config = dict(
    horizontal_flip=True,
    color_jitter=0.1,
    mask_ratio=0.6,
    loss='mse',
    encoder_norm_position='pre',
    encoder_head_dim=16,
    encoder_dropout=0.1,
    encoder_patch_size=[4, 4],
    norm_pix_loss=True,
    residual_init='none',
    muon_scale='original',
    orthogonalizer='newton_schulz_5',
    adamw_lr_other_params=0.0025,
    warmup_steps=410,
)
Rows from block 0 of the decoder of a small masked image model, named by matrix and row number. Rows with one number belong to one neuron. Each number is 128 + 32 x the weight over its row's rms, rounded and kept within 0 to 255. All counts start at 0. Numbers have three digits each.
After each neuron's rows are labels from the 100 images, of 14976, where the neuron reaches its largest size: "patch colour" is the nearest of a few named colours to the mean colour under the peak. Only what is clearly more common there than usual is listed. The data: capsule endoscopy frames (Kvasir-Capsule).
# gate: MLP gate (decoder.0.mlp.gate.weight, 512x256), inputs 86-171
# fc1: MLP up (decoder.0.mlp.fc1.weight, 512x256), inputs 86-171
# fc2: MLP down (decoder.0.mlp.fc2.weight, 256x512, transposed), outputs 86-171

gate.75:142125095130082145096119092116129105115117105155113118136111135202139216132133136084084156136146162109085045074081126125115110104125112126171153138083093080053137133103135163124158160111106063116089146124229110196102083142075138155075147110094161150124165078
fc1.75:075096186134148094119127157167121139122127168099150085149160156106058079114129163149218174094120156155072150188143129137094122077095085074100117097135187111093115098116125094138118135094128109136109149176132152099121165148166081096076114138097092111072181144
fc2.75:104083163086063149123176143144151171100133110130135144092165155081075102178160156140161141127126141083131118117088150123134127115177190110117092167155154135092067153154149118210138111119172187095120151149137148120101184120139130100086161161166163135102115172
patch colour: grey

gate.315:175122057068116162129169136137129094100113092042144108132140120054103095130161085112126119104149102166146198095132178189143108136098127113172119118171098110127116101160063132122173109128151103087088122185119133115137139147115090121115206108083148119105178099
fc1.315:153076075077211125180119123140164126098120139062146089121140095110044047110153066092129121132152140124131212041196120145144093111152136160151125097203108135101107091188124131090156132136138148118108164139105122091125139079134081119155197082121181128111103075
fc2.315:100128135148171154117065164116154070085141128184173104182129183087176153144160136132160072150137114098123098101116186156120133189132134121154111160127147090170122112091132152128119063186155079123123098076057108137103114142049172159150149057124112142085074131
patch colour: grey

gate.464:099097191138134150157130078133112118190126160132112094138161151079176150057078119165099155119098180078150084132107104107085100112169183161173146141088150112118139150196154127217127107151084131124081085135166142152078091164089140103110101103099123141131176128
fc1.464:160129080066163149145156132108147148061127132120128123122061109090095134215103124080101130119180084158143149161117151146119105156097146176116071088136114128165096121111121120106192155078162143167129176100129139081153076136187035102188144145139100126096114152
fc2.464:112145159096112105130157139120202104123132138149093124125138148051113124137119182101079123204164131166141036107108105067175121133114176083143134064127199167053102123164113075135106141134119164176203084128179135137088141097125114105144122189156099153120129160
patch colour: grey

gate.56:179071091098128176136145163185153099071062190099161123105133113118121118071148119164163127095151164127185119149165082059158133097132137145134130102127137118141107097093158106111128141133073089143084179194117148165111126100113087097094158103141133090172101112
fc1.56:108158098149139128146087129145107170095118109156136109109139205123091125154126077146120159179110088123085138164103187100119148137122122109152114116099108150089130181136087182133134116114110188164183084125127130072203082158134081173155162148121124074136154123
fc2.56:131201108159126139109173102114152162167151104132070131131101075148104202110106234111139172124126110139140105168194132108160121174095096095145148128098131123181106205125104116086101151132127146140115080132116144154066117125144102100132152151121146079171178143
patch colour: grey

gate.48:123130080122134109156105121146096161136150182144123101098133136091116139150128158132125116086141084140101138085123173129136164112113059124150192160094106124103095065102138118130138144142111147085205170133106120150132115164159198148167154180194108116155112148
fc1.48:177131094149112128170158095102146127087155146102113134104159089154158132096132141146091145122151130175179134094119153165130131160226243229155164071074087138100109147122058133160084161182110120134177125097120098104097114099151161164119119112118094115151120155
fc2.48:103138118106099167106130067142143086141184099145085116108154140149070117106119126082124174180104136130158132085107117153066082125094123181150143153176203237133138163110138139164114125116102111118146122085145112111094153144119129092124140111115103115179110178
patch colour: grey

gate.257:101119130066109134126135098115126119131177103114068141081122106186132169128158149135114142114105170149088050131139146122099125054082101078104155106103131067111101114099129100110141129092075130117158119122163135140090164137102162193178119195112092108075148120
fc1.257:091080088132138098172143171111120130144136128109100157122084089125133156097115152174152113127154137116144116155109104146111103128133142201236216189109101102116163078117131087135177171150156108098104134147169068168159128100130099074100130143090069141161120140
fc2.257:187123135150082163096110143052081121173089166119128163142117173094145098135105132120092100134107133138117077138147143101131116088176118050104068107104151150142157173156095148132130167109107093139141104141125094121120076110160121173096132133163084164138125115
patch colour: grey

gate.200:196103118076127126131111121094118129162159062135108164154125101086129100165137153093109090117129069097078108075189120127165111122132151137149167106189112126068115092094141052089138153109153134151112171072096168092146117096144114165130118104133134149079195167
fc1.200:198097120097136142145149133124135120077147089152091106143113088084127123171153172071160144140110079098101103143153102078142114097118138132110123140132170104129145117111123118150147123113123138114108130099138210144135086132157145119131148115178164121088209148
fc2.200:090151142186096082145073094132100131142096150140114117128123112109141144180159067156107105123178111120130089087172165091146149145135111153088149113191186139056118075136086132160126091093093130107104165135138095144113103104098144162107130178100214087080163131
patch colour: grey

gate.196:130129073101108126080125132106133127145168081096119156150150121135133107170098092149177079107107200087115144109156132105097163176159173118113170189173105123171068119117100071094154053155130154131107131132165156162157139059109153088105116102158067146123146143
fc1.196:107110072102122129106095134102114139132177134161132209138159156134145118147071069175163090121087135102153141127176147120144182162138197120091130169148080175177082102137068053111181071123103130101112111107137143154184118060111110082102109136131071169128176129
fc2.196:120201049113188116143198149126102130091132044136176134156070108118163114121110103116089180132127078080138152160162067190144161146085185110148146150191058143103125091067161155107142173140140086070118176097111162160148107136127156104113151156097133128102135160
patch colour: grey

gate.357:080175079144066142135140118118116126153111103138143149088111141150070109077102084137156093127185134098049101152124185122137127141127178146150140168145136106158136123110143059136119118163129131154154106134140107157140118137105136124110126173098111157129172155
fc1.357:104054142167121125112109170112102178123156108140134149114121123138115141094100129143094179105143126133123114134174153117193163090114190110089130168197154180181108133100085079094088070148092073093096088121083133160165163125125109114126105120121142149160128115
fc2.357:156107128152151096127104142164142101074124136164086186140098120098134113161088158114073142157189145084088139140141119167203127202082141154201089072074023077127167173150165164143143191168215143118100124162102083149153132131106148074163148106159159131092130068
patch colour: grey

gate.163:145151121070125126131092075114110076110120148100158134139150123134161106141115113127138146098077075110123032150107111129075060111129136135101146134120098128124115186165107130184126077169131112133100097124149167160129123146109116083068124133126116130183185103
fc1.163:060098132153112133136112145099103103185181181141123098157201081082116180097133114172128190129170092080123159123123118126139160133118153072129194101120168133095105070172126063094140077138074143145145142078099133083074052186128096119147075112075126087131142119
fc2.163:154117108100176167134133171113075195143201166129184162152140123090091105126097108150097104064134095110170097139135153065148089126090113127150150104135075131116140132115132134196157093169140105088077161141106108126139136125143239169168166119128111175153112151
patch colour: orange

gate.230:059107127088102144145163133153116107145116105129103101100137130071122111133136104113133136130096110126120108091138096162107118107149135115125150151148142125002102195225126104133155115081129173087183130181217178157144151151099058170126149060091159131141092116
fc1.230:071171121079128123113170140131186084110118126110103096151185139075141122115159154098100139147135135136123102079118069141201149129117154121147124149184178109027166151225160142133123095086115185083172111164167116141137113173111084161133140122081180145135112099
fc2.230:083108118132158143100123136086089138132125111116128106136127117185084171122202170109092114174136163146110147105116133086196121122077150119143073088089129153130178142098153169111137106111167113136115152131136175168076102148177136120108145197162102136186117129
patch colour: grey

gate.244:137159193178138078105112118113108085150163161169105121123107139058099170183202099090109086136076131158162194096106165148105113138131135149132112135097167138129094148124131112104162132161174132163147131120069155176151106165115183091172123157057127117112125157
fc1.244:101126078129127186175126140159147132098150075114146142099123142180096098079079147161141167136156178075104082130158094106155117109181145130138175140157113153118156124126118123167116107121122107108088155115192089068069145132117093118095131094215120102166121093
fc2.244:124143131098139118147150105138122133090120094148130140138177107176068179121120086116185103139089136116124120138132139114171142147176065194118064122174182176093124145140115188110135114081165075149122126163134086094143082134104155139120123127181126164111110114
patch colour: grey; pink

gate.11:084099139077088157153113162116103113128079086041158124127145082039118174148100101155104178059112106105100152113096103152084122155109153091108160126148098163094100153245139141161117140139127169067078103128164093112137153131167130159136138157094112155177131166
fc1.11:164218101156127131129150064148152142144132166185052122120071194183122132112114153108106098152084176133151111126120147084172123102126076121114121139088183116123120094023146147155121149110151144165126151142123130156134115140098145131158118148166143084089107097
fc2.11:154203107109158146146121142092094126114176169160095045122087158121141146104104126171137131137122106145127116174102090184151131128177104077148169161131086063146112180166128133116108140084130199082144111154141160110134123148172156102111063140096132086095153122
patch colour: orange

gate.313:079113093111101146135112092133130093133113181162134122097185114150073149129088069157107151083141118105186126094066129138135086180075116146156080154116182154138162162102152069130137128111121086183182106124109172147162129109192103141145086197150137152111120182
fc1.313:076096119124133099131137147090123099136159121134100178077146146123096142138154142139159162144111089110114108164116103137125149060158120161218246175119108072038076086140110091111151102101124127175161128077171105171156123108141089144148085116116100129088138102
fc2.313:139155116136149139121136087097106149129071127154140148065133122152163109108151154165151088098114132130106108121127193128123101141135148147105055155148165155188139127174137109079168134187099146151148101158135137077177125140140170135111129145155048130132212124
patch colour: grey

gate.417:080123134063119103100140123145205075142152101122133204097084119047074153105060127132146161089073207123104150131184117097133133145116154122163164161096109119110154122140118106106169127116117122137075159142198155152116140138139200097102044211081196100141163129
fc1.417:141160161149067122085185132141201118159047159110112116092125118143095093084092161136139162135109120194123136116128100149105136087104060084130177170084059091168167187120052122178111092124113136086105089127144168190140163114139171145087081048133165085162166159
fc2.417:064082116081151075171145124166093157142114104075147145063133100138136170136141062126107182124119118070131176141069115156097147116183082118109141096090185161129135127153143163156120188111105141096101133164130138123124162145095151149111177058105169166172093142
patch colour: orange

gate.183:119181160084087119054112131135189079147124109099111133105140124144102124112083120106106136111076140147089168136126123170172079071153086104146122149126101100093116097121017114100073154133150121162092137095131147188136113181147203148100094183078146135149190217
fc1.183:147148120096099134158041111113065152147131140133128045214198123159173151173120128119112094120127138040168109144149130118109050146141135102122071192205172138095100093073116147123154198155170111174152141179139100086132137102099076123107202146119067183153073162
fc2.183:133096142171176202122152088163099051163122129123149135210161157137185095118084171141108081135123123160095153127145070125112136162161086066115117145172098114120174122125099145155154195140121128157091110092059136117139109114135076119096146101137096120091114111
patch colour: orange

gate.329:147100105147144107129108149090109140135128156199120091108151089122077164131120134144177146146177103166131100088109131113141081141091125100156176169091064096078120099152158145084141154094104139121088109118181125164187150185137101160142098186160127124143133155
fc1.329:126121151134102098139138083061147107114093164146120097179143081095150173169133112155113126114186139171168116083125125150141065123090141166136153172149086130074149132139097163111093141122136140085136140136157152118137097202131149117148121159161097154119160170
fc2.329:060172111088187119133153138124114135063133098086133144055103148083164174119080138100101116096114136156161157130122140117149121155076163160167176143097121122147142072123117170123170124093091091091110062112203139133188148082135096137094131127158122118121122154
patch colour: orange

gate.44:126111097099100127134127118109150093127077104159120189128070114067099108120105060125108134068066103151094087141140140118137155118114063083154085128131112087144076094144093143116177169099149119106122096111117112152142154164080127121191150116130186141110190133
fc1.44:076161163145149133120154104155115151147162162135126074165129167153164127096182163184153163156177141119103184122119118185091104122108142098126067140151127151125148156106135118121091116128143101150144127180106148115108142129167146161074097148131058100171076130
fc2.44:118129123124165085135177174113120138142161106135121142080145111164106118171134123178130102154118115076151176091119123111143094105097117170094125142145058136115099133142132133188100166105113122140133165118155152106090108147103081109099082174137147134150126068
patch colour: grey

gate.379:113112118074109168066095129155183113073060108115140137124082104080144143158219153045227112149127128131100135184111177113099149130114146117187091165111077081155112127116099081083122147121142115104161101110156158170122170093098150135148214152149172140175151114
fc1.379:097126081167079125081108109120117143154162109170133099103058175108079100184125087114146183148130168121149100157143148105100152146129085106131172156107110133132123138127118112178123090102115119119172201138145124119172166093116126131180115171177124155066129154
fc2.379:090170093121104117113068088143128128088168110133108096125086079124167092084157100094154079163088064143125119126137145133127134124142164107136157101110113181080139178114125155143079115144177107164135117135196090161103162167140138113124182170165114089126131184
patch colour: grey

gate.79:152049139099112099107112131144087165101060065171102128118125097087056088136108114109129178095161034176155171122123150131081125118110153115145127129084153095097106111105105108146145180132115121107073125082130125137110111161145139172122189109146138086155155165
fc1.79:144061150119128093123096115182036198147101054150084147105133117118038091177115106077123169087144078131173206129115130156058127155096105099139098147142150083076105076110100116139146163113098101119059099107117134115130124146133158214106200138112091088164139138
fc2.79:146085167071086124094112074150157094107112110133104113105089068088101138137115149130117111158085127095176185100157150144108085147124093087128147093110123120090131200129063136134151082177166104124115149113070090112097102172234122098129161141135089144144130101
patch colour: orange

gate.77:126089113131143133118099110137131173102143123063110121103118107117108147096140129120139139163137153133064121132123079131031083161175162228255162167083161163163196125138151120127143149134131144125124117167159100111109134161183150147087127187156155120145158196
fc1.77:152111135117150127126127130111172191146116130119168128148152130123146137068113139152135145066128148181116129131154133150168132055186248141092134110139078092115117154095098152138114098157152142154137089083097148119098132106122092165111121135129164125121133100
fc2.77:107167129095144077140134161223104102137141123133154100115122119118083138152181145102078091163129134134091179096119038138148114147091115185184164154123121152141123175113199125170097133152175075107125096166163091169136201130141143020116146147125143116103153117
patch colour: grey

gate.282:123109090120044139123142152156151154109183029127177113114130148167097139107196155115128127124163120117102135079137109100129056145151086094168151114178100125065092079123129122057140165147143138135179133134169174091105208105131074115112137140165179164162183124
fc1.282:147122124115216141152090086101112117173071199107073131128138157087134088129112110175146129123143126136145101141117104097171181093138149163118154139110144096173152144126164172190092120130093155094093155132122117185168049187139135121118136122105099103099066138
fc2.282:151104122130109100091184110148117099119160141151102152133127112176107120143109124176128183077132096160113139132127191139042167161155098148146086150170112164159105136102157104115119191150059154195100142127157127163139141126154157169173045124102136134133087096
patch colour: grey

gate.492:101080126113113170127152084120082151075107136088137075099079129161148123087152097134051090132141132104151156102091119144086169130152130165127114117148109097135121137092097157119122162092138098107159091151125113148176122110077144191081138131153169121177129131
fc1.492:091089178156086137094141139151120103139121167123168089107131100132146111116164159157064152125105054114136132146105134170084172140158111138103134099127120102167146146079119125123125168104155056120178144104099104164140096148090161148121131113177089129200095176
fc2.492:115093155155155127130089105150127174119153096142135113154161072163146111142125147119141143143178181118235177143128131047173140112117093120171105116118119183114122155087127134098138083136164130115127143115030129103155158174178087133142171090125088162177164089
patch colour: orange

gate.373:186126134144167152187097141083145121132107146119146075077083106162103129151111135106130136086106137118183143094098177109061119116197100103098150139107104110107099173127153112196123153143132123083179107141127161100100134144110191117202159195121092117128188180
fc1.373:117113174137161106149144089086127112101099173099070129195085161124153108121130126124112097127087148112111131148112121177167092122137076156154134124138097126126178137131121155073093100136128100151143142094148106163124138068158064101069122172126156165207059141
fc2.373:124124103128103151117119104129153184147108096117135172153135195148101088115135066144162216087089106068137142127165116156087123124143137107076135196108079140126130163089124098154109064131066159175198089120127093143125122116141081172142155163168139096106129170
patch colour: orange

gate.65:114105073099179143240121105091142100067107171070150076119130123109133151140132123163167181139182120126116128048136102166122091119170109127157082113153116157049131120143125132132113213117138133098130091117143122070048125175147137124140090144186117164148128111
fc1.65:162105101157140165114109098143119149157120117156177069061183161174184095112128164112152180107108159206173134122124119121186147112163113122102137146142147148109128089067188159140073171085104099148146138139149118092129117147137127164160084152201064118086138126
fc2.65:131152164114141137098146079121107172138084150127079139152159100097150128141100186091118168138129105177119097150140066170116107133148153108101107106084129098114122122168178124084016170107128140167191116213164134122079150127126068129120066137118123152096175153
patch colour: grey

gate.477:071112175100093099099155140121116093085130105112121134122097094125156131086160102165099088070152098137106102190138162143099131104144155135175060086103159133096057111113109071099167129135185106158177119114163127135161098147139141181132136159141099144093139200
fc1.477:088104113123117107154184155118129109113101144116164175115189127139106140138091100149177143133173085136113122146147160139154114140169157132191205177088093080055071071115128106082163152111136128121173115170160119157175136108105108098146113120125115152127136119
fc2.477:159096119116148146161130118068147129146112170152118161119114119102138065083086129098164099117075121075107113158149134163144065103136149105085078112137156130154179137099142138108139094110078180153116091127117110079156129155187097176122107086196100136119221085
patch colour: grey

gate.428:183121081138150152152075121158174143086076115064136110162114149104113090156111137091130069083092125140176139097156106144144122152225164136190154165149109116123155123103116144095113156149104124112121183138085144086091054109114157150163107196130160126135132146
fc1.428:219069069119177120112091130140131122101064108100150166166121150102105077176117122097137092083071121136182145112164139139146098121205190174180149143140144178130180133102147123106117132149117126132117186142103149092106057124117158126122113177085131130128127143
fc2.428:085133127141117100205141205114105142156093082074161109104111104148150197164130107164088045117107110167131113064130134124093145137073172080157109130098145083127136112136132135132134072143104142037210158143140085092137140136111170140197111085149095115124129180
patch colour: grey

gate.26:156137136108124155054119122148122080103148121140117068100125122081057098152172118117121196038058155179077130118121166121069115149106119169132160105083101126093176136105149138170148142162180162128123118137171150133121144116162118072069127176154167124188130161
fc1.26:098149138180110160096192093142107160130167117105123090123093130102104145148086128135130143140125131106143143116129160121138140114028144128024020033090090124193155179132113107125128069086136139095111117124100118134099167100095115113123134089106143096163102141
fc2.26:055137193109089094123157154192135158102093082147132134164170118161110168144114095078124106129130119146126104117139169100074087185139129202120188169173100129078097072087111086097154128165108097107083107137178174119130133105147155105079150148045121117084070104
patch colour: grey

gate.0:144087132145122097055145139131126131090169135069051067132133101157107110089146133147044117098137136159146153064133151121137161121128136133100155087161135109110131190108087094103160097159126110103131090150212131154211133140129210138132156151131103121065197150
fc1.0:154100080125145107104147129158136136085151141122104141093164146135100116095149116133078098128137162166095118125137158090155100145099207118109153134123101163079079129083132092121181074160151145103144115128193093136178132114102173128164194139070083136094169081
fc2.0:108118109197194073119173125092133124136154131094094164114118099101142101183178123178139126026120120134112018138123148099125098129096230077110179125110115136104193128098113126117094107141171093153085110130164114100170115099052129181169135104110119117188180149
patch colour: orange

gate.367:131132112090141168150161125142216064092095136116114204157128139106164109101171140171177054109132132097133160127173113141126115140122091099114117171155112149083134111102092116064127180127146109132126160108114144173095151124082080082099143151149168140172145086
fc1.367:135128112125180119157145159131189125102115113097092188146137168083162123139214146132185072117148086065160167112157111162136113101114101081138126210116134127108107090118114093069125163146143124132117190074125145151096126098089102069113144108119141097142129082
fc2.367:146096037143124189146178147087154119118134189097137133111133133139171158137140097065121067132151213136117104116072167130154104140156143086127133132185137155122073134089156153178108079192161111112086118052086154161238152121089108165165156107128111119163145156
patch colour: grey

gate.287:145119137115121129110121151135152116147118107096141099126093130183069136108147185096118118219158120157166093119150163119117137090214190147144167132147115215136154169118108126171145182200150111142163085122141138143099131152141134165086138158076157134140153133
fc1.287:104120135140128145057113094124129126115089106154119147102101113068113062096131085110144111137177106081138152156118133156145094142073117193138049052097151128164164144150091130116128103092129125112160139073120124107074137150162113110129124125137087112073129141
fc2.287:112147117119136125147168153157141137181117121155170104128152140166156147150098131115129183154116115109109082115097144101116093105140123119182189182101119124063101136123129118118104117120152102108111124194056146139088095098090160126154048130069074176151148166
patch colour: grey

gate.236:134192152125162105137154085101145142123106155127087099173101116089093138139084131127069111136091118108117107152081129180119077161116094153121096140116147129158124146132170102128137094162194087089140147199064099183136078191139138133154090129056128108148149137
fc1.236:132139148149108159092118139086094207170072135111146154131071130041140074160136189132176133129085125109136174137096119117091138144074148134152114164115174070141139089144118138116071206160110161145194068154107142078071119125171130114115191125141095143113052156
fc2.236:123097140153137172128167116120120153175111096068157165067134065149220075153159101092117089076118155110120131113112172155133089121109073153091113191131138119122145106192136149157088107184083154139130145091147174098068144109079158157147132182132154156104112141
patch colour: orange

gate.347:172112088101079132100179159118134111125143106139144153111136108176067136142134115138148135125132088117078133137089133173092113157150171120075133142123119109093167101121128107120095131157100139155147113107110132167098166161148196109128104129116152187157130131
fc1.347:143189111149151091193144124164107099128134136084117151142156089177126112150095141120108171131174123112139127104118117083131130091197134168182184230208178166195137142137142092101151118110099093128113069143110098121162107096090125094163137095100104142082105113
fc2.347:089062125154144148127074090120146124130109172127147159118111148129124132137175132124144053129150155120090123147145164086137161108135117141090034037071074069128142122142112169164177127182141199192195120104111140146135103129108079179137126088143187155093116131
patch colour: grey

gate.423:108129209108101103091163134082157079102059124111138207112047127072116149153105147120171100106070172164133140174185137136066150137096112111176123161116095138143152136084071070152093133150131150134153127172104159143152140094175163130110091096085139199130193175
fc1.423:101091180126118081121134154120163097117078111144126165101054111093144091151071135159142125140134148168128153171183122127094155109114120152131127129132060164112106126133060104204115105115120126141138148157154152124099158066167139162115114116106108090100192140
fc2.423:162116076106083149103155088186081147184125169130060183054161129138078115126114147152138166164139093098131128073075102100111181031140159127186166087094101135111146124106098173097127109113143154091115172150097122134142166082111193178202091059099120140119100119
patch colour: orange

gate.472:067000086136119126115147099110091163115143153104092050133141072065139127159099119117179169064112181154141140147073120104095113134154147124143132136162136121081135127169168098114165131094092146145147105186175148161158163173133129101157164150034127170105068139
fc1.472:089191163139141117181091177116140116159104126110111191138138145165170167106109148155139208100118156165073132136166143131057103125125127113086142104081153163104184081100131117120105126159111088119126106041089063132129149136135142143128137127177095116140146208
fc2.472:164138118134107130120121141136140087160123136137143165138093180130137165115103115122111101149082138123158117114102079100087151118142072094126139106165093143147171118174110097115120181159128082133100161097141133130051138029079158105128124171126217145109149108
patch colour: grey

gate.321:117125128137085145184175112168153094125119110096111147090163107140065118084100113154113165124171235134073111105102170100088125192128176127124104160095142118076177137095106084161110138126147153175120120128148133123109114097137144159147108175122184167130125153
fc1.321:123136147142116132077098109133112129087104121156099154091108129132127113093123106131136092143126111065177163152111125180144120143094160221127053071092163129121116146143101149119126062097127129132128107074180126129108148128117117072148122143147104085084136103
fc2.321:131182126149139126099144179119135164154113071139091120140147092105150149191120101107142127156093125086112080124102107110068057159138084128178153158130117169106145157099143105163127158124144071114099145112095142137118143082080232112138074116163112125173138157
patch colour: grey

gate.27:145112122108106190110150114074135193159128135137055110146070117124145117150043100117132128099103088106085110160109102131082075121087090123117133134111142068110128137116161071122117117119153127141164131196148163149125112140075125114161109122095136128121125194
fc1.27:136083129131177124058101119144088213121080143112117161129116138094103092204136175108170138144090121134112157159094098174086087140122160142173138121110144101152141137125125076140070131140091107137172171141150130161076141136181135142113138130131129128111040179
fc2.27:169098140063095140105190128162118171105149159119083101149108181095148129154137190079125143064136161086094111156102135164164123137122074089105101095071163150116079111136166120101185151128167028134195097096154114132148093100120123122104139147138162112138136123
patch colour: grey

gate.242:140118083044125122143136153095155076079124095076094125149126101122131115129144044150150089094140106118118143126145130154105106141158179097197147094126129169132114126176126119120224129106102114166127110108151065082111141123098150143142114090076092165066146167
fc1.242:145172174181114150126105125125037200172143150183164129090122158106162120138087203095086125140054125129124105156106155147133146092134104106084120176165153065127122087093130117153142123100181100131156101166097149172149083147123106130099102215158144105162140122
fc2.242:156151156157127107159113155141103159208133186148111137051148116151079104168096153066143158117074117153157119163134077152174110103145151073108144106080128131110155154185126062103130169116060162108133121138134175110187177153150076068094084109155123130119109150
patch colour: orange

gate.113:103128172069085144136135097130165131142107145041107160137100130104073126060180102132124109121140119127145076098130177121094061125133098128229168174091176139168157110085132124086136213219156151177142119126194089139134131170132143132101131189074143154188159164
fc1.113:165163142144111161100097146111172142142166124142206126167123139153121174089148139136119154102117110084126092133153163153150101159189254166156153130116082111089098088103105129094097136155133121144096136124057102117091177137105184122091133107113153100169077140
fc2.113:129073101125145119091172164157144131153137087145085130119132118099058112153111093104163159137125098095113151143112105117119069099111137073159104066142191131161147099119147144196134138076183110148118105161172144202121096156151137095163116110105069123148157096
patch colour: orange

gate.59:132104150108083154108139106124162125128133152094175126143139143076144115116134096121078111120110114069113128066118139122090108232152174163184168096126104140120121189131125107158129129156098142106110123118129168101103112171150136090131162168128208137082092118
fc1.59:120119125128148130120109145105160121143112126120122084162072153088147106109139140135098120129069115110098148089148103133135140088170098149124117134133094077128132160120137142167114110176114133065125143126119139084073132123136137114128145118096150086157113085
fc2.59:136161129180160157089130151167146141120189119086134074126177121137135160121178142087111134126137115108109191135148142114162149089033155108139151143146129195107099111093180136105155148181127107103123116098154155137112145089113133176079101152180113104122110067
patch colour: grey

gate.267:149171149145130080123164150070117092102158139198158162154172136101080160102165168150080110108146108136084138089159105155172116122117147137158132143160114106135079158155118154141131148103167189139096154123117104162142148154142137107099058115110161146197187160
fc1.267:094161099100103149101144144207176115140114055082121192112098128097118179124113110145182153143145150094072115135109147101085163041091084101118115107107083140165092151134101145165113069126068172150148098102095181119163142071138174145180151136165143133090117104
fc2.267:110116100142111082197137098155117186143070030110102084083151156177155134164125133118160136094150118174172174115097163159152096148138088202122190103106132143084107134157137123216051163157128172095114132126167098125136117107139087168115118113155134158137144126
patch colour: orange

gate.123:135180104154076099138106165175086122110142172117129151090055066137103089115124050119081087147162130139206094084132138103138097126113121158106167150156159123160102102105040105165184128228175127082123051173153104105129124128131179142153179097116118133107158117
fc1.123:109076112100175149118153127068140113135142084140141128137191155106124152128129185119171152115098126117062134155130115145115150091156121066174109109098103076054132139145186094066050161035097150164111163080117138124117109111087066128110087124150178153106093089
fc2.123:105106099163156120164122169113113166173118131121120099146169127145131176176200145207098149118110115084121125072151126075164171182131095083187195176124142136093122094078079151083083173061062180110162138081112122158109112141102121107131120101221118115128175153
patch colour: orange

gate.398:098069149140121114152141187083112150119136143177075105200141070169133141118150153102092146122115102134117131102124149080144142120127117153128155117147176162097132082169114153084161078183096082088180098115175135118120095144110112140150171160168149156201134163
fc1.398:173152093068141159116067066149122108140112154082169150092105175116149117132090087186182083077152149107117119134152117181128134095159107109148133162078093124191124177097148109214107155123195138107058116135082108180113122102132132119104080158097131149107147089
fc2.398:123076172102157117106080118090129112161177149120064146111136139136074123126107119113100115052153082118179087121143098125173158176135071115153082149157168155100071112139123156172163117090132083209124096182141175116075156160136133108139141098155180101105049129
patch colour: grey

gate.481:089085090088163142116106095145172092137202146119149108120138140042115178118146122070127230146096123123081076093130138136146134138137136135100163158124149105108105130126100078117154125109139184105122144143180133169137152113164091102176168157094199126083147108
fc1.481:119153144150057114159188137099083151131071137140136125077125129210101096113101118192130036076153153142159149168106121129116139133116123121091119120132129145163159100129157164119104119126122094143176116129069127125114087147086169199107106090160046147169121167
fc2.481:093072117110138132180095118150135106160140135096121156071157110160175150142122074160133096133167118114156189119139083125138188178180118072104084154088138132152076109158084134113157198094157145187161115136100102145183126081162102115095124123162105160065175126
patch colour: orange